From a checkpoint of a small autoregressive pixel model.
Training: adamw at rate 0.00096, 10600 steps, batches of 192.
Data: 145000 training examples, 14.0 epochs.
Rows from block 3, named by matrix and row number. Rows with one number belong to one neuron. Each number is 128 + 24 x the weight over its row's rms, rounded and kept within 0 to 255. All counts start at 0. After the name is the row's rms in percent of the matrix's.
# fc1: MLP up (model.blocks.3.mlp.fc1.weight, 1024x256), inputs 86-171
# fc2: MLP down (model.blocks.3.mlp.fc2.weight, 256x1024, transposed), outputs 86-171
fc1.643 125 [177 185 112 150 118 166 139 119 105 118 122 156 171 149 130 134 182 137 114 139 127 136 153 150 105 129 140 133 170 120 121 126 119 109 114 106 111 196 134 117 127 122 118 132 141 170 101 122 105  90 141 101 123 171 169  95 176 136 122  95  97 141 151 133 144 144 135 134 144 154 112 151 134 154 150 119 143 110 117 110 147 102 151 141 139 143]
fc1.644 019 [ 92 139 133 112 138 108 107  96 159 132 167 144 119 113 140 103 106 113 113 133 129 102 107 103 125 121 105  89 125 133 135 144 109 175 150 129 117 113 135 109 123  84  92 131 120 144 181 116 171 131 135 129  85 129 161 103 140 172 130 143 105 120 129 125  76 122 129 160 105 111 134 112 166 106 125 128  96 140 129 100 101 117 123 136 119  95]
fc1.645 102 [112 127 170  85 159 150 118 140 165 187 133 130 136 132 111  98 119 128  71 182 140 142 141 119  95  98 121 144 152 105  94 100 118 161 119 142 163 186 107  91 123 128 110 115  92 112 122 135 135 125 129 132  93 115 136 140 100  95 176 115 156 166 158 141 129 116 119 141 125 176 124  97 115 131 126 125 122 117 120 182 153 125 149 136 157 112]
fc1.646 112 [178 148 134 108  91 168 132 134 140 102 154 143 173  96 129 136 141 127 152 107 140 120 102 103 157 134 133 125 116 148 131 146 149 112 106 132 124 147 135 144 166 127 132 190 163 167  93 157 124 107 113  97 148 141 137 105 137 103  59 104 106 143 128 118 131 120 131 111 164  57 164 175 159 131 129 104 148 126 173 121 114 122 130 118 111 130]
fc1.647 124 [165 158  95 156 122 158 129 121 120 102 119 121 197 121 108 154 125 126 152 114 101 134 135 128 110 148 176 106 141 122 130 160 164 128 134 142 147 131 154 115 132 117 166 161 106 175  93 108 111  93 118 154 114 192 129 120 136 122 164 120 141 151 135 134 158 126 137 137 167 143  93 203 140 161 146 145 134 153 114 115 139  98 139 127 116 126]
fc1.648 119 [163 155 120 107 100 109 134 135 121  71 113 104 125  92 142 152 124 161 196 145  73 124 148 127  98 142  75 109 126 115 137 123 135 126 162 191 143 125 123 109 131 123 162 131 146  97 142 111 147 176 133 104 109 155 143 153 124 130 158 143 106 103 127 127 141 154 139 174 170 143 154 129 161 108 161 106 145 177 130 133 107 136 140 127 121 139]
fc1.650 112 [119 165 161 126 132 130 134 165  77 139 121 132 112 152 127 142 113 116 153 143 134 110 111 145 147 163 120 117 134 111 106 144 131 132  96 161 164 143 118 162 136 134 178 136 115 147 155 127  98 113 146 165 140 162 138 113 137 126 169 124 114 163 157 152 152 111 129 132 144 141 133 157 184 144 127 117 132 163 185 124  70 140 109 125 152  89]
fc1.651 088 [113 155 135  97 141 160 104 159 151 151 175 127 118  94 103 109 145 107 141 185 100 118 100 126 103 140 101 133 137  97 111  93 112 141 130 147 116 155 125 138 123 101  98 143 116 190 145 152 144 123 150 129  99 151 148 126 100 110 143 142 140 156 174 132 128 120 127 125 140  97  69 109 112 135 116 143 114 163 128 160  89 151 102 129 147 145]
fc1.652 119 [108 179 128 111 129 119 101  96 126 122 120 125  82  82 132 135 144 107 154 154 128 100 125 133 119 108 181 123 114 132  95 120 128  93 128 140 116 100  98 124 122 195 212 149 122 108 121 135  90 125 133 145 114 158 187 118 127 139 160 138  94 122 138 158 143 161 139 181 151 145 139 145 130 122 141 129 133  90 156 142 158 128 151 101 146  88]
fc1.653 110 [151 118 142 101 121 140 119  97 110  98 124 119 146 137 103 150 133 114 184 127 148 106 124 150  72 114 145 136 134 145 125 138  75 150 129 134 146 112 122  98  82 126  99 127 128 143 111 140 112  94 123 126 173 152 176 101 140 136 119 119 146 155 131 130 139 128 152 130 150 157 120 136  93 118 138 149 138 187 156 106 138 114 144 138 150 153]
fc1.654 119 [187 125 146 147 118 157  90 134 133 107 170 125 149 130 142 137  74 113 115 111 135 136 137 128 125 178 111 157 120 164 162 126 144 138 128  83 152 160  95 158 132 150 137 181 144 174  94 125 143 126 109  93 166 115 140 109 115 142  84 120 132 181 133 138 166 139 147 181 134 134 117 136 147 127 124 153 107 109 149 112 130 113 138 142 141 125]
fc1.655 109 [107 151 108 124 162 119 126 165 133 131 111 158 127 109 122 139 141 123 124 116 159 139 132 110 120 123 122 114 124 113  78 155 190 127 113 149 117 169 162 122 124 152 100 147 148 174 102 155 108 139 181 172 128 152 144 132 139 143 163 112 131 101 137 132 119 132 133 106 165 158 121 153 155 142 136 115  90 147 132 142 138 140 158 103 131 157]
fc1.656 115 [151 108 125 142 122 104 111 124  88 160 184 118 152 148 116 115 145 123 151  93 153 138 134 162 101 148 118 115 139  89 148 124 150 132 161 146 102 133 108 109 145 124 109 148 152 138 102 152 108 137 167 129 128 114 134  91 140 153 132 128 163 189 156 151 125 165 122 130 119 121 110 130 116 107 161 164 107 145 166 121 150 115 132 138 124  86]
fc1.657 110 [160 146  92 145 177 120 120 137 131 154  96 136 152 119 160 158  93 163 152 124 144 145 140 115 103 122 115 119 126 142 132 141 121 104 121 158 106 116 172 151 157 171 150 133 119 120 150 153 102 140 116 163 137 145 142 135  93 127 210 127 113 141 116 138 153 106 163 122 110 149 104 128 161 131 158 124 151 125 126 143  97 143 148 128 115  97]
fc1.658 112 [181 131 176 128 148 112  97 107 133  91 118  95 171 117 112 125 166 142 109 137 135 154  93 108 119 142 139  92 116  78 120 174 158 114 131 104 110 134 135 152 102 132 111 162 137 174  97 147  92  72 135 153 115 123 116 108 145 127 107 101 136 146 108 139 146 146 123 157 119 139 128 187 170 132 157 143  89  99 146 124 151 129 142 162 149 122]
fc1.659 017 [ 99 134 101 103 155 147 166 167 132 159 102 185 107 141 131 179 141 145 119  96 137 167 139 143  99 158 100  88 118  72 154 164 110 144 113 133 121 121 141 134  94 140 116 129 135 115 121 126 137 115 118 143 106 138  89 164 110 105 130 173 115 153 103 157 133 160 142 148 156  94 158 101 117 118 129 132  86 122 122 142 113 132 148 127 127 161]
fc1.660 121 [137 140 163 120 157 132 132 134 145 112 146 112 107  99 153 130 114  76 135 137 104 127 124  99 134 150 104 137 112 179 110 145  82 136 100 147 170 145 112 155 142 135 145  95 171 132 170 147 136 155 181 126 138 108 158 156 129 116 148 146 124 125 142 131 100 175 145 164 143 121 136 175 147 128 107  74 122 132 143 104 130 145 131 115 107 133]
fc1.661 024 [103 135 116 106  78 104 115 124 146 112  95  91 123 132 161 124 155 140 160 115 126 164 108 153 121 122 109 157 129 114 115 131  79 121  82 153  93 146 146 125 140 117 166 116 132 150 130 120 132 151 108 190 142  93 104 135 138 151 128 126 113 140  84 194 125 167 102 133 107 159 222 130 114 127 136 126 171 138 158 114 111 126 151 130  94 153]
fc1.662 095 [ 92 112 119 138 134 107 100 130 162 192 136 132 133 146 150 124 139 144 117 112 100 112 187 136 124 124 153 129 108 125  94 158  97  69 165 121 156 142 126  96 108 119 196 135 140 130 118 111 133 145 138 164 115 105 179 147 159 123 161 130 143 152 184 133 129 148 159 160 109 171  92 139 109 149 117 110 105 107 146 163  88 103 164 104 151 131]
fc1.663 015 [ 71 162 140 175 148 146 181 120 131 131  82 147 137 156 102 122 141 111 110 129 113  72 151 102 120 141 139 144 139 156 122 137 154 163 146 127 144 126 114 137 137  97  80 155 121 149 130 128 138 128 160 118 171  97 154  93 150 151 146  99  97 134 159  86 135 131 148 142 102 127 130 146 156 163 149  93  86 100 136 134 103 106 117 141 118 111]
fc1.664 020 [102 155 119 145 103 103 101 163 139 107 116  99 183 121 164 109 105 118 158 142 168 140 139 123 145 167 145 129 113 127 126 121 119 129  73 107  95  81 155 137 140 113 130 154 100 119 138 116 151 110 158 161 131 142 174 158 126 160 117 146 137 145 115 142 136 173 162  77 115 158 182 134 104 102 156 112 133 177 157 118 127 107 139  88 140 137]
fc1.665 120 [114 157 125  80 175 118 163 117 123 141 151 154 124 129 145 125 135 120 114 125 151 121  97 139 156  99  85  74 136  83 141 122 163 125 138 166  78 169 146 131 139 162 119 138 129 162 104 148 107 122 148  88 166 142 107 111 146 164 118 141 139 154 136 133 134 131 120 155 155 161 139 147 140 130 162  93 141 139 126 123 132 128 111 136 181 118]
fc1.666 021 [100 126  99 151 128 120 121 160 151 114 110 115 150 154 174 149 135 150 135  92 143 139 145 147 136 132 110 102  91 110 100 138 114  67  81 118 136 121 133 138 167 105 164 140 113 109 141 157 138  95 137 168 148 113 145 146  78 117 129 154 138 150 182 111 161 170 125 117 120 120 182 139  84  76 130 121 127 109 154 102 130 111 109 107 135 148]
fc1.667 101 [144 145 138 142 141 114 126 147 114 122 157 143 165 158 119 136  88 176 136 123 112 107 121 124 122 129 117  99 103 142 153 174 174 144 136 130 118 174 155 109 163 158 155 133 129 120 111 109 113 190 146 169 144 135 136 124 115 141 129 104 111 134 162 129 134 143 129  60 145 137 104 150 166 137 162 165  85 141 174  87 143 107 125 111 155 104]
fc1.668 035 [104 108 123 134 144 111 143 143 109 122 122 102 147 126 160 124 190 124 120 136 117 141 112 148 135 150 145 126 131 189 133 119 128 101 131 113 107 137 117 127 167 117 232 104 165 125 127 101 122 157  73 142 149 117  95 129 123 138  99 130 101 116  98 255 118 128 103 108 116 124 168 139  81  94 135 144 163 138 176  67 109 143 140 134 118 120]
fc1.669 118 [138 151  87 116 121 139 135 165 152 117 166 110 151 115 147 130 111 148 148 127  64  99 110 159  89 187  67 131 146 137 120 136 128 124 141 172 160 137 111 113 160 134 136  99 113 123 165 100 128 147 161 140 146 113 147 118 120 101 163 118 146 126 131 163 120 143 150 118 169 101 126 114 103 124 103 147 120 180 149 120 126 131 116 132 134 111]
fc1.670 106 [150 139 130 146 108  74 116 111 143 161 160 129 104 134 144 159 153 156 123 133  88 147 141 142 116 123 131 138 109 123 121 155 132 167 160 126  92 122 181 104 127  92 134 150 112 129 150 112 115 123 119  90 108 155 161 133 159 159 178 123 140 116 130 165 127 119 173 144 143 152  85 133 148 146 123 106 118 137 154 132 141  99 183 139 139 118]
fc1.671 116 [124 145 159 127 116 127 103 119 171 140 134 105 119  91 159 103  96  84 157 119 103 118 118 115 122 116 116 110 154 175 101 180 157  93 115 130 171 141 126 118 162 118  99 148 161 147 119 138 168 132 152 158 129 116 100 128 121 118 143  95 118 132 163 148 175 113 141 127 149  94 146 130 135 190 126 154 138 161 139  97  99 123 121 140 133 106]
fc1.672 017 [152 144 114 160 137 151 102 129 106 141 108 147 110 133 112 142 122 108 138 137 165  85 118 178 111 115 135 145  82 130 122 126 169 147 144 127 144 116 145 165  99  86 148 136 118 109  95 111 120 175 131  84 113 108 158 161 144 110 123 114 135 113 157  77 165 116 109 121 107  94 134 130 121 155 151 151 109 163 106 116 126 141 115 116 144 152]
fc1.673 123 [141 141 101  63 136 119 131 133 131 116 153  87 122 152 108  71 108 133 158 159 160 128 140 138 110 189 131 136 114 114 100 141 150  59 127 143 126 127 137 122 134 104 160  97 109 106 208 188 131 133 127 139 139 101 153 128 123 127 158 139 131 135 131 152 139 159 129 110 128 149 140 118 126 135  97 117 115 156 164 143  91 128 126 149 107 127]
fc1.674 110 [140 130 158  82 101 198 137 164 112 120 171 106 161 113 111 119 154 138 127 156 132 133 107 136  81 126  77 128 101 141  96 146 138 127 102 140 125 148 126 131 124 150  81 186 141 200  92 128 156 127 160 131 127 140 140 135 134 107 113 117 143 146 136 124 158 147  95 171 127 102 112 146 124 125 116 173  95 130 125  81 119 117 111 143 140 110]
fc1.675 125 [133 125 113 107 141  91 131 162 107 132 126  64 126 121 153  91 138 131 185 166  54  99 147 159  97 143 152 139 129 103 132 128 122 150 117 137 152 147 103 152 147 107 147 105 149 165 131 171 143 100 152 135 142 133 147 117 168 145 150 167 184 150 201 163 111 145 112 163 158 165 138  93 113 113 107 123  95 127 111 102  84 149 115 138 126 106]
fc1.676 119 [130 122 133  67 138 131 141  98 153  75 105 145 130 111 145 122 151 118 135 131 149 154 153 124  89 160 151 117 140 118  69 123 141 136 143 125 148 162 110 120 101 166 164 135 124 147 159 170 158  99 134 122 138 106 139 118 107  90 107 125 139 121 147 172 137 119 153 151 138 134 125 130 158 110 165 132 154 132 139 111 100 127 148  89 130 110]
fc1.677 118 [142 155 142  67 132 162 135 123 139  52 151 121 120 117 181 122 152 102 189 111 136 105 122 111  99 122  76 130 126 134 117 140 133 130 142 150 133 186 104 123 154 107 129  98 122 153 141 167 154 142 190 162 138 148 116  74 154 143 116 118 140 151 166 149 154 144 144 120 159  97 100 103 119 114 111 131  97 143 152  71  86 152 133 154 109 117]
fc1.678 121 [135 117 133 107 110 132 137 162 118 108  80 117 148 143 142 131 158 140 141 106 126 124 133 100 129 137  88 109 133 132 111 114 113 143 135 146 126 154 138 154 149 109 105 155 141 148 144 174 119 130 169  92 149 118 113 107 113 174 178 118 144 139 143 137 148 153 149 148 110 158 119 146 166 140 147 178  59 154 142 106 139 128 176 153 143 175]
fc1.679 102 [144 114 122 112 123 115  99 128 136  93 132 110 128 125 122 110 147 139 112 155 117 133 127 151 142 126 157 109 131 102 101 122 148 137 123 118 118 129  99 121 128 122 100 191 151 196  95  89 121 107 127  99  79 109 139 119 163 131 176 160 173 137 173 143 135 107 122 131 113 173  63  77 123 112 165 163 127 123 128 160 149 127 130 150 159 128]
fc1.680 123 [139 174 107 175 187 146 115 133 127 110 120  93 127 132 121 142 120 173 158 167  79 135 133 127  59  80 123 105 137 137 110 140 151 152 123 165 152 128 109 139 141  94 129 111 120 109 100 111 104 121 139 142 115 162 130 140 136 140 137 118 148 130 129 111 137 120 115 141 131 130  83 165 190 156 108 114 110 114 133  94  84 109 183 108 144 104]
fc1.681 020 [131 168 140 132 125 175 182 167 157 154 143 148 122 101  97 127 124 108 136 111 125 155 155  91 128 125 179 162  76 115 157 161 189 116 163 126  87 108 126 179 112 116 111 106 156 134 162 103 145 120 103 102 147 102 133  91 166 130 167 132 103 124 158 123  94 125 138 120 156 112  71 142 135 130 124 123  90 144 132 147 155 145 107 142 109 143]
fc1.682 035 [122 114 130 125 131 115 114 168 101 135 147 111 152 153 136 113 142 104 112 141 100 108  83 119 124 129 119 137 137 164  95 123 142 138 139 128  80 121 105 116 146 129 204 119 136 135 119 153 124 161 123 165 146 150 154 139 144 115 101 150 110 133  92 255  92 101 102 100 122 103 150 148 128 132 129 153 106 110 164 120 107 160 109 134 137 117]
fc1.683 106 [186 138  98  76  99 130 111 128 151 114 144  86 163 101 135  60 136 100 168 167  84 133 127 159  65 169  79 105  97  88 106 117 127 132 161 146 130 136 112 114 122 143 136 150 130 154 119 149 125 120 126 135 130 130 147  95 146  86 128  75 147 161 148 161 129 137 138 114 152 105 141 123 140 130 160 121 147 112 182 172 136 103 118 180 139 135]
fc2.643 135 [128 117 140 161 148 115 170  96 102  97 129 146 152 156  89 150  77 105  97 128 137 127 113 136 142 131 177 113 136 134 153 131 161 141 150 132 103 145 168 103 104 121 167 144 126 108 139 132 115 123 137 134 139 161 125 129 157 133 135  89 156 156 135 161 127 102 133 109 112 127 129 142 108  91 126 115 103 110 128 167 154 165 114 128 117 125]
fc2.644 029 [145 110 132 122 149 133 144 126 115 121 141 110 127 127 112 124 159 132 109 120 134 144 120 131 123 123 133 109 108 142 118 156 131 123 116 105 121 120 127 120 131 146 156  79 115 106 126 110 145 110  62 143 210 125  92 111 113  92 106 112 114 132 158  79 208 157 149  73 157 204 193 117  83 144 122 127 136 132 145 141 130 103 119 115 134 152]
fc2.645 092 [141  99  90 160 145  76 169 117 112  82 128 130 108 168 142 110 128 137 170  91  98 115 107 127 137 103 165 117  81 119 180 105 150 131 138  93 120 154 145  85 145 123 117 148 127 135  93 133 123 130 112 146 101 134 121 148 133 114  88  95 125 130 103 142 129  95 137 154 154 103 122 185 193 118 127 203 182 142 103  59 110 120 135 175 139 175]
fc2.646 132 [168 175 141  91 138 130 123 134 113  93 141 120 167 102 135 110 153 121 155  84 154 133 129 130  96 105 132 110 118 158 138 132 152 179 129 167 117 122 125 139 129 155 161 158 144 199 107 178  95 112 163 138 108 148 131  89 105 146 103 134 155 153  96 142 147 132 132 139 157 113 155 202 138 116 143 135 109 146 145 114 112 117 121 111 133 126]
fc2.647 127 [150  97 177 184 155 123 150 102 104  87 105 145 124 140 113 113 125 140 133 151  96 112 105 150 111  94 124 101 106 141 172 123 165 119  97 118  70 126 129 110 140 109 111 139 129 107  72  77 120 136 124  98 127 164 121 170 137 154 120 148 162 117 144 108 103 124 128 155 105 134 141 113 137 122 114 124 114 132 165  95 166 126 122 119 137 130]
fc2.648 133 [ 86 143 140 106 138 121 112 154 125 109 117 130 117 107 134 115  87 134 148  95 109 134 107 118 130 109 111 143 133 119 142 109 141 114 108 156 141 149 175 147 130 121 106 123 112 167 148 193 172  96 105 111 105 135 119 127 135 141 130 143 106  80 117 100 146 134 126 151 156 139 133 113 165 149 130  97 118 154 126 119 134 116 128 123 140 157]
fc2.650 103 [127 155 130 191 118 143 144 129 145 129 103 129 116 153  94 144 121 123 105 162 127 119  94 144 154 100 115 115 152 147 169 108 115 148  98  83 106 101 125 176 142 122 160 135 113 123 120  79 132 114  98 147 129 130  75 152 133 146 119 115 126 152  84  92 110  93 111 111 130 105 135 115 121 138  90  98 113 109 132  86 115 120 132 134 122 176]
fc2.651 075 [117 150 117 153  82 123 145 163 130  85 180 127 138 138  96 139 152 118 137 126 121 162  80 108 124 135 162 117 118 134 131 117 149 118 132  98  99 129 119 186 140 142 118 116 117 129 117 143 133 103  21 151 169 111 157 162  87 121  84 138 131 111 117 124 135 120 125 123 158 138 129 168 128 130 172 109 109 130 113 126 148 130 169 161 174 143]
fc2.652 112 [136 126 109 137 140 156 124 115 129 161  94 145  82  92 110 160 156  70  95 139 135  85  98 118 116  90 113 129 147 159 150 119 117  98  86 145 137 122 114  82 120 129  96  68 154 124 118 180 160 121 121 108 112 132  93  75 166 109 109 123 139 142 140 135 123 115 114 139 161 141 112 133 224 119 118 130 155 121 100  39 119 126 102 118 143 124]
fc2.653 111 [123  89 125 159 105 121 136 105  92  88 107 140 130 148 121 127 128 104  84  94 137  92 102 124  87 127 101 112 129 138 163 120  71 137 142 152 134 128 118  70  91 125  88  90 149 100 117 146 139 137 109 146 123 119 129  95 137 104  90 121 150 181 170 135 126 143 123 114 105 131 119 106 136 127 117 164 131 142 129 132 139 120  84 181 132 126]
fc2.654 130 [159 129 153  78 167 116 138 181 175  79 123 135 153 135 104 103 122 132 175 103 144 144 136  97 115 128 148 125 148 131 167 114 126 180 129 123 149 169 148 128 141 128 156 162 115 165  74 139 116  87 117 115 135 124  97 110  83 123 169 136 135 136 122 173 144  73 148 108 133 118 184 130 175 166 141 150 154 123 161  93 141 111 155 138 117 142]
fc2.655 116 [115 125  75  87 123  83 136 154 156 131 134 156 128 139 119 174 132 107 158 121 109 127 161  85 128 133 197 135 129 123 176  90 122 118 149 134 128 175 136 119 163 112 138 195 116 142  64 138 137 105 115 115  97 161  86 103 131 118 115 172 122 120 110 133 127  96 161 134 105 125 143 126 123 152 117 159 170 115 140 128 117 141 114 171 102  90]
fc2.656 105 [116  79 103 139 117 130 103 126 103 161 152 101 153 164 119 137 131  94 160 144 126 116 122 170 112 101 109  96 149  62 131 117 140 109 151 131 130 144 126 119  76 132 173  95 100 114 124 127 132 143 145 118 112 107 149 138 149 152 183  96 111 130 147 107 145 105 120 131 109 144  96  95  77 137 127 123 125 145 148 168 104 111 149 126 139 109]
fc2.657 112 [102  86 167 162 129 138 118 145 121 138 130 116 121 149 141 109 141 144 153 124 145 144 116 134 123 108 114 129 117 153 110 131 159 134 119 109 141 140  81 155 102 130 135 133 162 121 105 143 103 126  85 141 151 102 112 129 121 161  86 162 126 131 144 133 141 134 127 106 148 117 138 103 106 171  99 137 140 102 174 104 113 155 139 121 153  98]
fc2.658 106 [110  88 130 149 115 120 117 103  85 144 162 143 113 143  81 133 145 129 143 142  79 131 124 116 118 168 142 109 111 141 156 126 163 121 125 103 123 139 132  96  90 122 180 107 146 162 162 141 165 101 143  98 134 129 139 172 136 131 129  70 129 119 158 118  98  88  99 124 127 140 119 101 120 102 111 160 117 143  95 167 136 177 122  57 101 126]
fc2.659 020 [110 143 128  91 127 146 120 106 125  95 115 138 124 113 101 132  85  94 139  93 118 127 116 128 145 139 126 136 140 103 137 161 108 140 119 116  88 139 132 140 122 120 105 205 125 127 131  87 136 118 176 107 149 121 145 133 107 154 125 150 151 141 106 113 185 152 176 153 144  46   0 101 167 128 110 136 155 113 107  95 112 128 125 130 158 139]
fc2.660 126 [142 133  95 143 111 101 113 103 112 115  82 114  98 144 158 130 151 116 111 166 106  93 114 156 137 162 178 107  65 121  99 130  96 172 125 120 122 111 122 137  85  99 125 164 159 167 133 147 122 141 140 139 132 137 135  78 165 119 158 142  99 118 106 153 134 114 112 142 134 146 124 150 127 110 131 133 123 123 149 117 169 166 117 139 138 127]
fc2.661 045 [138 130 128 109 126 126 130 109 136 135 134 163 116 141 105 138 117 115 134 123 113 128 121 110 127 145 134 139 141 116 143 121 120  97 134 132 116 132 136 141 118 108  21 178 159 122 104 116 128 137 198  97 147 145 138 116  88 117 129 132 104 146 134  28 215 152 209 152 164  51  11 123 177 112 126 129 120  82 113 128 137 142 132 118 128 125]
fc2.662 106 [131  83  89 150 166 134 155 134 127 105 132 113 117 122 125  59 177 146 145  98 147 124 114 118 136 143 117  96 123 107 133 160 133 215 159 162 129 109 121 133 152 150  88 147 147 169 146 119 116 134  95 135 173 144 126  79 118 123  98 113 144 175 125 162 158 142 135 105 157  69 119 158 136 129 146 170 112 162 147 140 105 142  96 111 146 146]
fc2.663 024 [134 118 129 144 154 117 113 139  97 142 119  93 143 106 118 147 166 149 116 108 118 115 129 138 139 134 117 108 119 167 129 141 110 157 103 106 131 135 134 124 127 106 228 146 143 135 149 137 145 115  36 118 142 128  86 105 103 132 114 120 120 132  64 255 109 187  88  55 108 108 170 154  82 147 113 158 159 147 139 120 126 143 112 127 130 141]
fc2.664 032 [134 107 105 123 117 145 141 127 132 116 126 172 101 106 132 117 141 116 122 122 120 106 131  96 139 141 149 156 125 118 133 116 144 115 145 106 120 136 134 128 125 125  38 153 174  80 137 145 127 154 139 129 188 144  76  78  81 135 133 130 114 141 117 123 125 122 158 163 148  57  49 133 177 146 155 126 114  87 123 135 131 119 122 117 136 106]
fc2.665 113 [ 75 107 130 189 153 120 154  89 127 144 135 101 141 118 119 136 146 124  66 159 123 109 121 153 115 128 124  71  91 122 148 116  92 120 135 119 101 117 132 140 133 171  87  96 137 138 114  85  83 109 170 111 139 138 113 126 133 179 114 138 134 136 101 140 126 137 127 131 127 142 149 140 128 112 144 120 149 121 114 120 117 161 112 148 168 127]
fc2.666 039 [136 144  99 124 123 140 130 113 125 112 123 139 122 122 131 126 110 124 153 128 108 120 126 122 135 147 114 144 146 130 134 121 139 134 142 124 124 128 150 154 118 122  24 181 157 124 125  96 151 139 164 107 120 146 116 123 126 132 154 135 118 155  57 147 106 108 179 174 170  71   0  97 173 147 138 134 122 120  99 122 133 142 117 127 153 106]
fc2.667 098 [ 97 110 138 134 155  95 126 110 133 158 154 140 109 153  85 116 141 115 126 165  97 114 163 138 143 117 160 107 110 134 111 143 114 149  99 120 116 113 117 115 120 122 141 127 113 149 174  61 123 136 155 179 124 149 118 119  96 132 145 104 116 187 149 134 104 135 106 144 145 137 124 108 141 128 132 116  88 119 147 145  83 168  96 101 134 128]
fc2.668 060 [143 145 126 105 133 156 130 111 136 116 145 140 121 120 111 115 122 126 141 133 107 117 136 119 140 124 103 140 156 119 120 127 123 127 140 122  98 130 147 135 124 138   1 111 118 138 117  97 103 133 225 121 128 143 181 154 138 109 140 120 145 141 149   0 169 141 176 187 160 148  49 106 168 141 121  85 132 125  99 143 143 127 121 119 109 138]
fc2.669 114 [ 91 120 156 129 138 142 129 139 103 146 113  89 128 125 127 129 120 120 125  58 140 122 135 109 137 122 148  93 163 145 127 127 129 151 128 170 103  95 149 101 107  98 115 124 165 138 116 117 141 120 164 137 147 144 115 141 135 134 128 153  97 122 112 103 142 133 125  96 111 150 137 143 114 144 172 113 164 135 136 149 142 114 108 113 146 121]
fc2.670 105 [108 128 132 153 137 157 137 122 127 110 120 125 127 133 138 117 135 123 136 166 116 159 178 140 139 181  95 161 127  95 141 136 104  96  92  83  98  97 141 125 147 173 155 111 168 109 114 134 126 108 174 124 148 129 118 123 115 114 109 146 128 116 147  91 149 112 118 128 107  93 129 150  86 106 123 147 103  97  86 135 122 168 145 104 123 103]
fc2.671 121 [109 104 158 118 132 137  93  89 155 145 128 126 117 116 110 148 148  88  88 155  90 137  89 104 127  61 147 135 155 139 141 146 141 110 103 132 135 149 150 127  75 117 146  96  94 120 147 112 152 112 112 143 124 113  93 165 132 104 108  92 124 161 152 148 136 121 107 101 115 149 113 123  81 144 113 109 114  93 128 130 105 103 141  90 172 127]
fc2.672 022 [124 131 133 141  99  93 130 145 125 156 117 125 133 107 136 116 113 132 122 113 123 126 119 114 132 124 140 138 125 141 116 116 156 141 131 128 135 138 119 130 138 148 176 112 127  93 145 175  89 119  96 168 145 114 128 128 110 164 139 127 166 128 137 235   0  75  58 140 128 179 165 147 130 132 135 107 127 132 144 167 133 110 139 134 157 110]
fc2.673 132 [107  81 111 175 141 130 119 107 129 131 123  75 119 144 141 140 110 141  55  85 127 143 134 118 115 147 136  87  80 143 155 126 119 116 103 109 113  94 128  90 122 149  81 122 108  99  89 113 142 156 144 111 122 165 130 153 127 134 187 139 114  87 147 120 124 121 129 114 143 149  82 110 115 115 137 115 123 144 140  89 139 111 149  80  80 130]
fc2.674 106 [122 144  93 124 128 140 129 152 126 161 115 156 139 122 108 170 114 144 136 146 116 129 108 120 127 124 157 121 157 125 182 138 129 106 159 166 145 134 164 149 130 126 169 156  98 105  89  94  98 150 174 122 118 148 112  63 116 119 198 143 161 151 142 168 121 104 158 147  98 134 137  97  92 133 100 150  66 151 159 120 109 105 153 148 147  98]
fc2.675 116 [ 88 127  88 135 121  95 145  60 128 118 168 150 117 127 138  99 164 137 147 151 154 132 118 133 188 130 127 160 148 141 116 122 127 127  92  90  68 131 111 183  95 130  94 137 118  91 205 104 141 117 136 124 137 119 157  87 155 118 127 124  86 161 138 137 133 130 143 102 134 129 164 100 147 124 118 110  93 113  95 103 144 163 105 141 139 114]
fc2.676 112 [109 132 128 157 167 114  83 130 148 103 146 100 111 138 138 124 131 126  63 127 119 147 114 140  99  79  79  85 104 106 152 131 134 149 106  97 127 146 112 138 148 148 110 114 127 164 103 123 132 105 124 144 165 140  94 157 137 149 148 125 171 163 127  81 113  72 129 134 109 142 127 142 130 149 116  87 105  77 165  88 130 113 133  93 153 124]
fc2.677 124 [106 157 173  94 124 143 148 167 109 142 139 130 122 132 170  95 132 125 179 129 149 110 145 174  89 134 132 145 111 124 144 134 127  92 122  96 127 189 130 110 118 110 174 109 114 137 113 156 133 103 157 132 121  87 116  98 116 139 149 122 133 132 135 132 109 135 132 149 158 126 106 129 137 141 147 122 101 117 143 112 130 101  91  96  88 120]
fc2.678 110 [ 96 126 133 106 136 173 134 110 144 144 121 131 132 113 138 152 144 134 112 111 144 111 125 108 100 107 102  97 105 134 135 169 129 152 115 128 133 119 152  98 140 138 135  68  89 119  76 166 194 132 182 140 124 138  84 115 138 109 140 150 136 172 112 150 102 133  98 119 140 137  69 135 149  90 144 148 135 114 115 130 119 108 115  88 170 143]
fc2.679 118 [103 135 124 193 124 113 125 128 128 153 116 129 101 135 142 123 121 140 133  95 143 133 134 116 133 136 133 118 109 132 122 120 106 105 129 136 148 117 139 119 148 127 159  88 111  75 178 159 146 176 152 149 187 142  92 145 127 115  83  96  81  99  53 116  91 114 110 114 127  66 123 154 143 127 105 109 108 149 126 117 114 119 155 121  89 157]
fc2.680 132 [165  92 163 134 138 138  87 125 132  66 107 103  94 145 117 103 112 143 216  97  81 118 124 135 109 133 135  87 163 111 159 138 173 111 104 138  93 102 160 143 134 134 130 170 155 151 123 126 121 136  98 124 130 109 121 132 114 131 136 136 170 117 130  91 132 131 132 141 150 131 145 140 149 124 131 154 152 136 203 151 174 134 158  89 145 113]
fc2.681 026 [142 133 140 147 144 124 143 126 153 131 145  81 140 130 128 136 123 147 132 131 131 120 136 141 113 106 101 114 128 119 128 122 125 127 107 153 113 130 133 149 153 142 192  67  87 140 118 121 114 115  81 144 139 113 155 140 120  94 126  96 167 113 167 145 106 104  70 141  46 220 227 120 110 142 119  91 159 168 147 153 112 125 136 109 109 129]
fc2.682 062 [136 137 124 124 127 143 133 115 125 114 151 135 119 127 120 116 129 128 132 129 128 140 139 124 115 117 125 134 149 120 107 139 138 134 150 127 124 137 127 134 120 150  24  57 105 108 123  84 131 108 184 126 135 126 126 113 139 104 138 116 155 110 173   0 179 137 164 165 167 209  94  96 135 133 123 106 138 139 121 102 113 105 144 141 115 136]
fc2.683 105 [132 135 115 137 113 117 139  92  94 119  92  91 166 153 142  80  98 141 118  90 120 132 131 119 113 127 135 130 136 131 128 136 110 113 128 115 117  76 133 125 114 154 145 108 163 138  92 129  97  96  96 102  65 133  98 183 125 140 121 102 116  87  91  69 108 139 178 110  91 149 164 133 109 124 154 118 165 134  86  98 139 158 131 115 143 140]